Weights of a small image diffusion model.
Model: 10.8M parameters, 64-pixel images, arch dit, norm layernorm, activation gelu, patch size [4, 4], layers 12, width 192.
Training: 8200 steps, batches of 128.
Data: trained on Sentinel-2 satellite tiles (TerraMesh), 36250 training examples, 29.0 epochs.
Rows from block 4, named by matrix and row number. Rows with one number belong to one neuron. Each number is 500 + 40 x the weight over its row's rms, rounded and kept within 0 to 999. All counts start at 0. Numbers have three digits each. After the name is the row's rms in percent of the matrix's.
# fc1: MLP up (model.blocks.4.mlp.fc1.weight, 1152x192), inputs 0-95
# fc2: MLP down (model.blocks.4.mlp.fc2.weight, 192x1152, transposed), outputs 0-95
fc1.503 104:512477532496454483510500475535499508490483519517479633561493509517555481572491514521494544466481486525505535567442500523453573486473530486444512486516463524477530479507511547523510542529520503514536476481505541496545481470539523514477559449495515494569533488504466481448526481579438495469
fc2.503 091:522452521512585527546434409485511500496455525561533527522513518475463509503426487427543483517493564500518507535486552549459582528530539499457511519499458442427522572463511475469564521451468473418446469512489540528492550543477519443536491488538586522591514561524471439548519573525481493520
fc1.504 091:443506513438478496514512438466514449503514495592489439495526477471435425419518431491549472514529590548498506475530501443525479473554461541534520518474497525489548472528501527475476506519546566451519463582487486469522482556458506477486541476533446493473500487500536483446446547481513470475
fc2.504 102:479468508475546488458511472477466537488508535480486438519468504459521507561482505543557533521517409417465477487464525526495492486489473440525468531474507451529449505524405433484434498484527523522508519501566482536473612458444479527505475472523579516518502611552536485562437463469511406526
fc1.505 100:527458480543487485552499476559469500501499450509550475576517512540482494536429427509505540539502451470544493567472460430582437541517544469530574512482477530532508546445513505476477493564451561419488484497454523518486484512518455497551503509529481421501527553496479397528452537598474561454
fc2.505 105:509564592476498497521476562545501505477518464435480485578460489518466478445408441523490579419498560537509488509474529569487499522476457498507494549569477450491490473532551490476496507548482496564505454555468475437550533489531442497494535495432452566530544544462531426528502481538456513496
fc1.506 089:588464599541492447482505503502566459424482504508541534539457462511472562575470529447550523545528503469487473493506470557514505484491469472528600517505541515549445564458483497534482513513495513504546493536412461515476517568556493489519508549401476491527491528463430606501528472534502573459
fc2.506 084:465490446456459505505564450521463505460479512552496516485497537510538483464404478499489487451428581500416467502543528463506466500487461492481515478486580492524569566522546441473491502473451546486476501472538485487484490549486519525487514446518483469443512496547559508457414576463451492449
fc1.507 097:515461457497490540440528528528492481419490493554531488543512523486525544548518500490538491508489453534473469526430489548513600519549528536530502439477476508533535454549432491516521493544532462448475464516541484539480490469531527474534528444423413495485456427496508470589441449453474513530
fc2.507 083:529459515567500536499549495493534494493514506482464524513477477473523440399548458498518495532491518516514552459515524433448575522531524462443555522473440509525463427482544492523464455545554485516489540550524500505494498523520494554495468561500543450482502531448531491456496520559451469576
fc1.508 158:486505488487579505528494497511522547478525542462550482521495515522533455402491486542528496391572461567501527484535517445485455487501532509537531457583572449569545538435521534518508524422603484422535500560576507483467459442480610496462491486447551529511451501577508547501535500560519509516
fc2.508 199:500449491553523594533533536499483477514493505474584500510517474513408480506499458437490501509483531479508496489479525490497493458511466495506484469496492419520458479510502543531483517461333465421575492549451452504512568513528528536449491501563567523521486452463447533528497511513512538498
fc1.509 094:486482523458456521467552529551504485539584498484566579468563545472488492475469506554502516491476483479496547465502509540550487464501494362458479555530521485506526508472470485567481555434544521526462483510529429547509466465554497516542562543518512580491507485462479484543477532468453479492
fc2.509 089:491454519495469542485544534477499486466554515574503591526573549514446531506494469495507518450559596489459561477527513485547509561464519548508512462513545587551474503498479540439504464461548475460530444497491452488504563509549512495498448487533452483524433445513470502391471422529483401422
fc1.510 098:458501459512463459495434461516448498531495520534438472564434554523439529507567508495458555497459568450518488518483497496463496529457473445515524519513508486520496562510520484552543550514475561421456504477502515553519549503518531518547520538489542484424491390522498557442551471552412497457
fc2.510 116:477498506509500505484464461521531492470485478451518509488512468477491495509507502476421508396554434555445506550507485539446533461504492513516507482532497554493559540480501479416507556397524538524443564669470498497496420565562396478510528442499453562536491432501543452497482547529557430488
fc1.511 084:500464514501492525441511530500441517549434543489484468488478579509520512406479492604461536477510455475527489507487511551466578453460496505447492529490469545588538528546459497526541524548561499482461518513497487500460597508528510609472527405451441544562518435535517489511548491562513505447
fc2.511 075:543549539562495525464545601528588437438483548495441417428482545533454536509505544449455472533501519555491497421475512485507547513495484539535442486530509548423457505479501539465498552495462499581503481493478517510497449454492515476522510582528508506505447488433462393492462525541548478447
fc1.512 101:553568515508542438502556483471507531447545464519487539431553549461515495424460498538547484501458490474494590519517458512596465410512486505488501567499489456497437576506461480439510536533562457426511466512503446517446508468505523458558493525488494525512485510492483487559516521497471440466
fc2.512 094:474505493489531492459622530504493499536502484473495545422548557527513516537506421523481532519469545568481623431506457455603437591466556478488525543570505540561485573520490476525479523552564565504554418484479444469541477506468472484535493550468443489463576511501535445526502473514464521522
fc1.513 093:462524487499545469516529449484485527590576512449532507502507465551502460519471513508435529449464449493434551536520494482560493432564484421432548507502391531479460478502470491477512512492519538546483433492481568531512520597504495437520495432513462502524520532573443475501511536482477518520
fc2.513 083:520447500513575496564455478578552437520488466481468500391527475510535419493421501519425446553628576474473509472552505531563558535482545547551526502449462504426490515546499444481464587507512481434482573518523532505541481494514475573467458469470495474508555484562498471499503412468503458481
fc1.514 086:490533474539489536515535526544476517539400538519476434481519500482521528443556526487463504551533497440443561460577463470619480454517510492490517531532485490547543469517450508497513522445491546486521426522520499495451425508476497477470489572509567527526486435503556474475561479524528514455
fc2.514 085:581521511523493489529539536550537521560482549529522481500483550473510486541528478557562471450459479595486556496498533534514464586560504483502514513482417469487528480439450526537531475493499521527466545508568420473553580448509465381532537519527486491514449508486480466418511484473536525494
fc1.515 090:494485510452486496464481465521501490508442534429530568438512539509430484497483480538487490484460485515490459527443514587482502478570498614433444466501518525563481521516543477422470489462494523508530499493491535509519455488506426452541533440492497468514478457528474414459478479531539440503
fc2.515 080:462455465565473512497491459435508482426490492515503586485548504504553473524508536515493439521469435501541448591566540477464489537578476489507473481449499450478477527460460533536518560449498520486491544451422557515435552432477423520527438560458527482462561476467491469522481446507509433473
fc1.516 094:492434511458501509572564495481502550512616483513488555516432511481535476498502520546529523477460527510529514474545518460469453476460521491535570474479459528481495470515477498516509499535521480506509480473494451494535526522513453524406480447509497403527511522540459476423491526453493501490
fc2.516 078:529438481527487484554543593467502463497534428506586497553450457538477461500566565485511521516508467517565520465536517537460486509486531480496512564581473431415499486455426525494527525500486499519533463471494475581564507488534453461461475491510470533591522529455569580483526506528460518507
fc1.517 107:570504500463502417515490451497471528529508495551436523525498460495455432470517477516454465524456426506520475495470466570468518549499446434508463560464445541481509426501539548587525431596509495443485534548507494475536498466499505521544477456524472490434516511453480450479470506583398451532
fc2.517 097:455515494431568442534522490463484419502502451436531490512565495539469519541439501493453499492398552535499541489534461498559526434588489521474519468472496442457445499533454538480470439588493465498480417548478605497502535503591500497472481477541461527412456498518498524553516518524422447473
fc1.518 095:487505547510571488524496468506515504564478460479558490429516513539478443487456493492532411505521501542471435398571495517464425516492462459507543538582489525405534528539564490572497551521469519492554535538589476502562451433481423494531519506495578496546494482541554538562531558489479444527
fc2.518 096:480529555631460548513519463431501490429516491488443494483565509512528535445554562520500532527453490484512427541463429495525415450476502509473483477569505505489437541464537526476458511545472483525534452450467493436412584526496465464553497516559460533451444457421453458485470506550518496481
fc1.519 084:452464514507492502546461511503478541537492485531466528500530511471500481572431523438478549545560454526532511555506516532460447470469514484488415477503568516544424515470474491565528454399503505500491478519534487485473487514553484470462511460482525515485579452514527447530505492485478464465
fc2.519 072:483477558480486475532447510513486484473426536572551506462501582533513488428500441469462441498519481547491533503476465450516476548511474417528554518491589527456519557481425573519509527469475513565519496516550429428588525492549475485416509586457456495530498452502446505512519475426491495500
fc1.520 103:439498443538436523395428516535544478473520489545471534528508545532494496511460520551509510439512461464452490533449451450451470571462532491547516422513487514490450451469475537541506448449385548549465486556504533486473491520431469505526511488545473509491463508564455459533524465516477516525
fc2.520 113:498506586474457481406465431553503500486485507501472496550442475481484459544547499452468472461450491465512553461438550557441478478514482564524532456460495502465502491504505527485434587399399496489476513507532490508490498463544550559512534468520532539548529484472571430439472502548488482492
fc1.521 102:503583545444517431494435492491476502465560489511435527579507504518445537550490503485570524449541559450497510454490534443483515576522495495450490529532415521481530558564535508465437558491440457582537590478530528493530496477544483485503537505499476480516436469504513512539492454446490504497
fc2.521 097:464454483506480447493484524573535522547524508477556483546477475485500552478544428512517507553502447461488474499473485497554461521499521558578474421489495493478506522584492497477447487480476456451449389526496522523435497495529446504541555430488588531562533444422526456456482527514522418464
fc1.522 092:521512459465558468557528561479593480542477536521447570488517549547494458520478547476503438469502461539467541432504535509509504550476558450501468549574491505454532479508532538612496506506483480479456535521501557564510432454520524496538506454493521543567556519466567541550489524525447562504
fc2.522 077:432455553495567468510491513488452458393525539493509509491598542529514486455511574487491489513483560516473526504487456448516517501443435510473505452524549509592421479506525508482473509532404500423501541482499471537491517504533516524540520511520523582489571540544450462446470547501491485482
fc1.523 094:497572535475512475445498458496515399507429531501462482513548504549485502481520536449495438518469475452489492505446469522425496522513483491449460510568575538441556526466479494549509559468494479496477421473517508511598464430499522390504500549495565493488526465534494497517493460552503533579
fc2.523 079:473537497472524517495497461430502495481479515574516529540623520533488416512530514525529465438545503533489504496483530465460483453509467474526556561500487455501474521523494450437488479465460520469503595542480489549493468577535451512482547486516592476523576472438505433479490555481513395549
fc1.524 101:518565559551511436566568462473574473488468519587388473497505477560446531537539522453471507528514533458429478564497499526455448420528499505516487481501482530435492467556545513458462496524569522471518491493535513464513551450456532520501529522489449470538456508435542494475532487526551468489
fc2.524 081:478393498500486463525493504530439500536499449369567510518486572548498493498435475537521468489540502493399514513489491514475444520515455478508513520485488512464483495496485459395505520563555463557512478468550524462523403512527511498489498538472535471528523519486523491543541487473597561500
fc1.525 104:522435503448506481387519502536464531542431548450495488578492467477475495449501507519551462477520603502526462457474504508490509474530529445434553574486564455536530444471500447469469532510513511441493413533475523501515462506496480470512454506572379556462506553472492459510528454538457557489
fc2.525 093:436598503557508480444398501476538464505433540501490459483472449483515439521509451502508493501510518474459449475527456505450490437497575511575542463484475542483540474518502527497466518526540512576473556546526527490420519493466495471458485524495593463488458583561532500428516528561490454521
fc1.526 101:520580462470525529569514519495465476472488488521568521531393551490489559563579538487510601478514493429575493501487479483548547411471492469508467534463502476508508497485517506525494517443547528453474512528500447518533518565511476484464441505464471538409508524442529514502578458567512538473
fc2.526 088:480450416459514499512518523454514524521483495574487547543414453523548528478488496452515530519459513590534475599497517508473521527503422533485531449496566526554486515477543433475537499386490495552569497481538467496588488518510502507496536500549518497461511474529489508499467561520480470561
fc1.527 099:460503522454557488498525545459593461420510505458547550496533523509517511550531481507465549496510484516565543484501489506580537547457461488465460501594526535519496473503471536527566533494524492568513516438526486538511489518501455519503512430405517486569508531548565422589529502445490431530
fc2.527 112:531584503460494528564513509475452537550484472604470534565539527408535400439506508545485478504498592516506510475476537478546509467551550445416493506504546483518515503510549585558558492538558480481531477490479503497511462491480453481493476554429496531487490479502472583498562444444512522592
fc1.528 111:448521580514479478542472559514473488523478506524491515508448562533531526491526446478505484536529496518586540561508420452490496501554486526491557430542560538496542527495492574507560486519500457455436479567465483467413450455513476476470492508517510479468407428474550470480547496485538539531
fc2.528 109:565477513451451484513512506519498475494521536500531468507439575456536536499456578506505430476489482487498457602448494552469471414518564459503517543439478476539451509533445453489483523505476480525514497462532529427485523455499526467480558497462510549530463529464508406554503488552538518489
fc1.529 102:482530472568520484411590541518511477536501521491558496463541502553540508490516492547503507563495474564545507471444514535478438470501500512544460515516492489579514517477550535425558453423497603520479472534546564505427519538502555439530557553493471471509505554515561520517530454536547529469
fc2.529 095:495530517584476448482529478532474607474498514548509561537568556499510482492497472467481524464534528630477543498557477490465444483563490445600472578471473496554513533443461470553536495502462487505483535513563534475472473415543517534542453539527631481527510556498416504472495526493555502468
fc1.530 119:492568463512543457395492470437548458506558523585443546548500516513453505514509447504569588515494531580495449430527495499427473488421487480491480524487490570504396561476494484561524530468504513499474486519490498574500493539431394515460497454516471502528571487516462457478538560495512513460
fc2.530 111:558529451492558524562528455494484499496461530509563531528464436455531530583456457475560421457615448518518456534517508522538472552552516471480509478451503560472516567478530467481519488507460572447524479452538577438527600535545519475514464438494491513568455500439568490521451515510517487488
fc1.531 099:505512470495457466526529533491432481481494527511497469507519482490517482502527538500527447511528455594535435538532501542557578527435502431427409598526502529466549481471502498504539480575495490475447512563458530504564484503493485509488507495469489517491468520465467452540371499478504436509
fc2.531 085:516437505472473505517492531510529421518442566485526512515583444571474531499503490540491504467399480502520440464507457450536564492579501533497453492484458505499407466555554511525472499543498545445537452464501493471519555493452472526479483466414407506506505437470528559484487510531514479476
fc1.532 098:454545480500503463549434435523461528460506494510524510495486467501572475444463506511506462564462497523459488434460470442508506520502453500470550520521564477491540469464476507520605487445523443489482438440519477455564483458544497495535541472526484462399598455508457521536414463512511466539
fc2.532 096:539511473496465477486483464505546492525491521555441494461522512458476477598507493498511560442473402480581529456481510519482497516443537502468488474518505457481496520524462494473538555461520513474450545564514496560445568530477480472480453554541491502516459523443477484555491513468498445541
fc1.533 102:520562504481493524487562479491524432527472579515496534447425502452497538490522467535514573424436553514508539549546493553453520540504554457503477485507533498513460527491492479495612562480523540600454508464489506623426550458470423495437496500433474491507511453485437500575483469577503502413
fc2.533 095:492463483462533551492513510457519542518556505506548478470467485522484499493533452446502542499418459462429437520496488475502518460525564516543520436558463501484523497405520513490529493411483569443490469490527472442523593477572443510509475503591556552497489470452438477494462490541507478435
fc1.534 094:499478537453464560486539495544468546494526487426519580532507540484455411509469513517528439459473492526410480461427482534510444550517524453429507505506480555557526492462532532461524496522508462575472461520479538471474539484480478466488496376548574524578421499528461522505517513517467481493
fc2.534 104:510518473567467574500535515496495440504533473508537486510570440491507433468599488521527494611538489427466511506509453502480476432468518517488490422500503490452463514558478463493516497496504525446486486572490505523492491554513475524552524528566368544537561465476563398523478390498461470467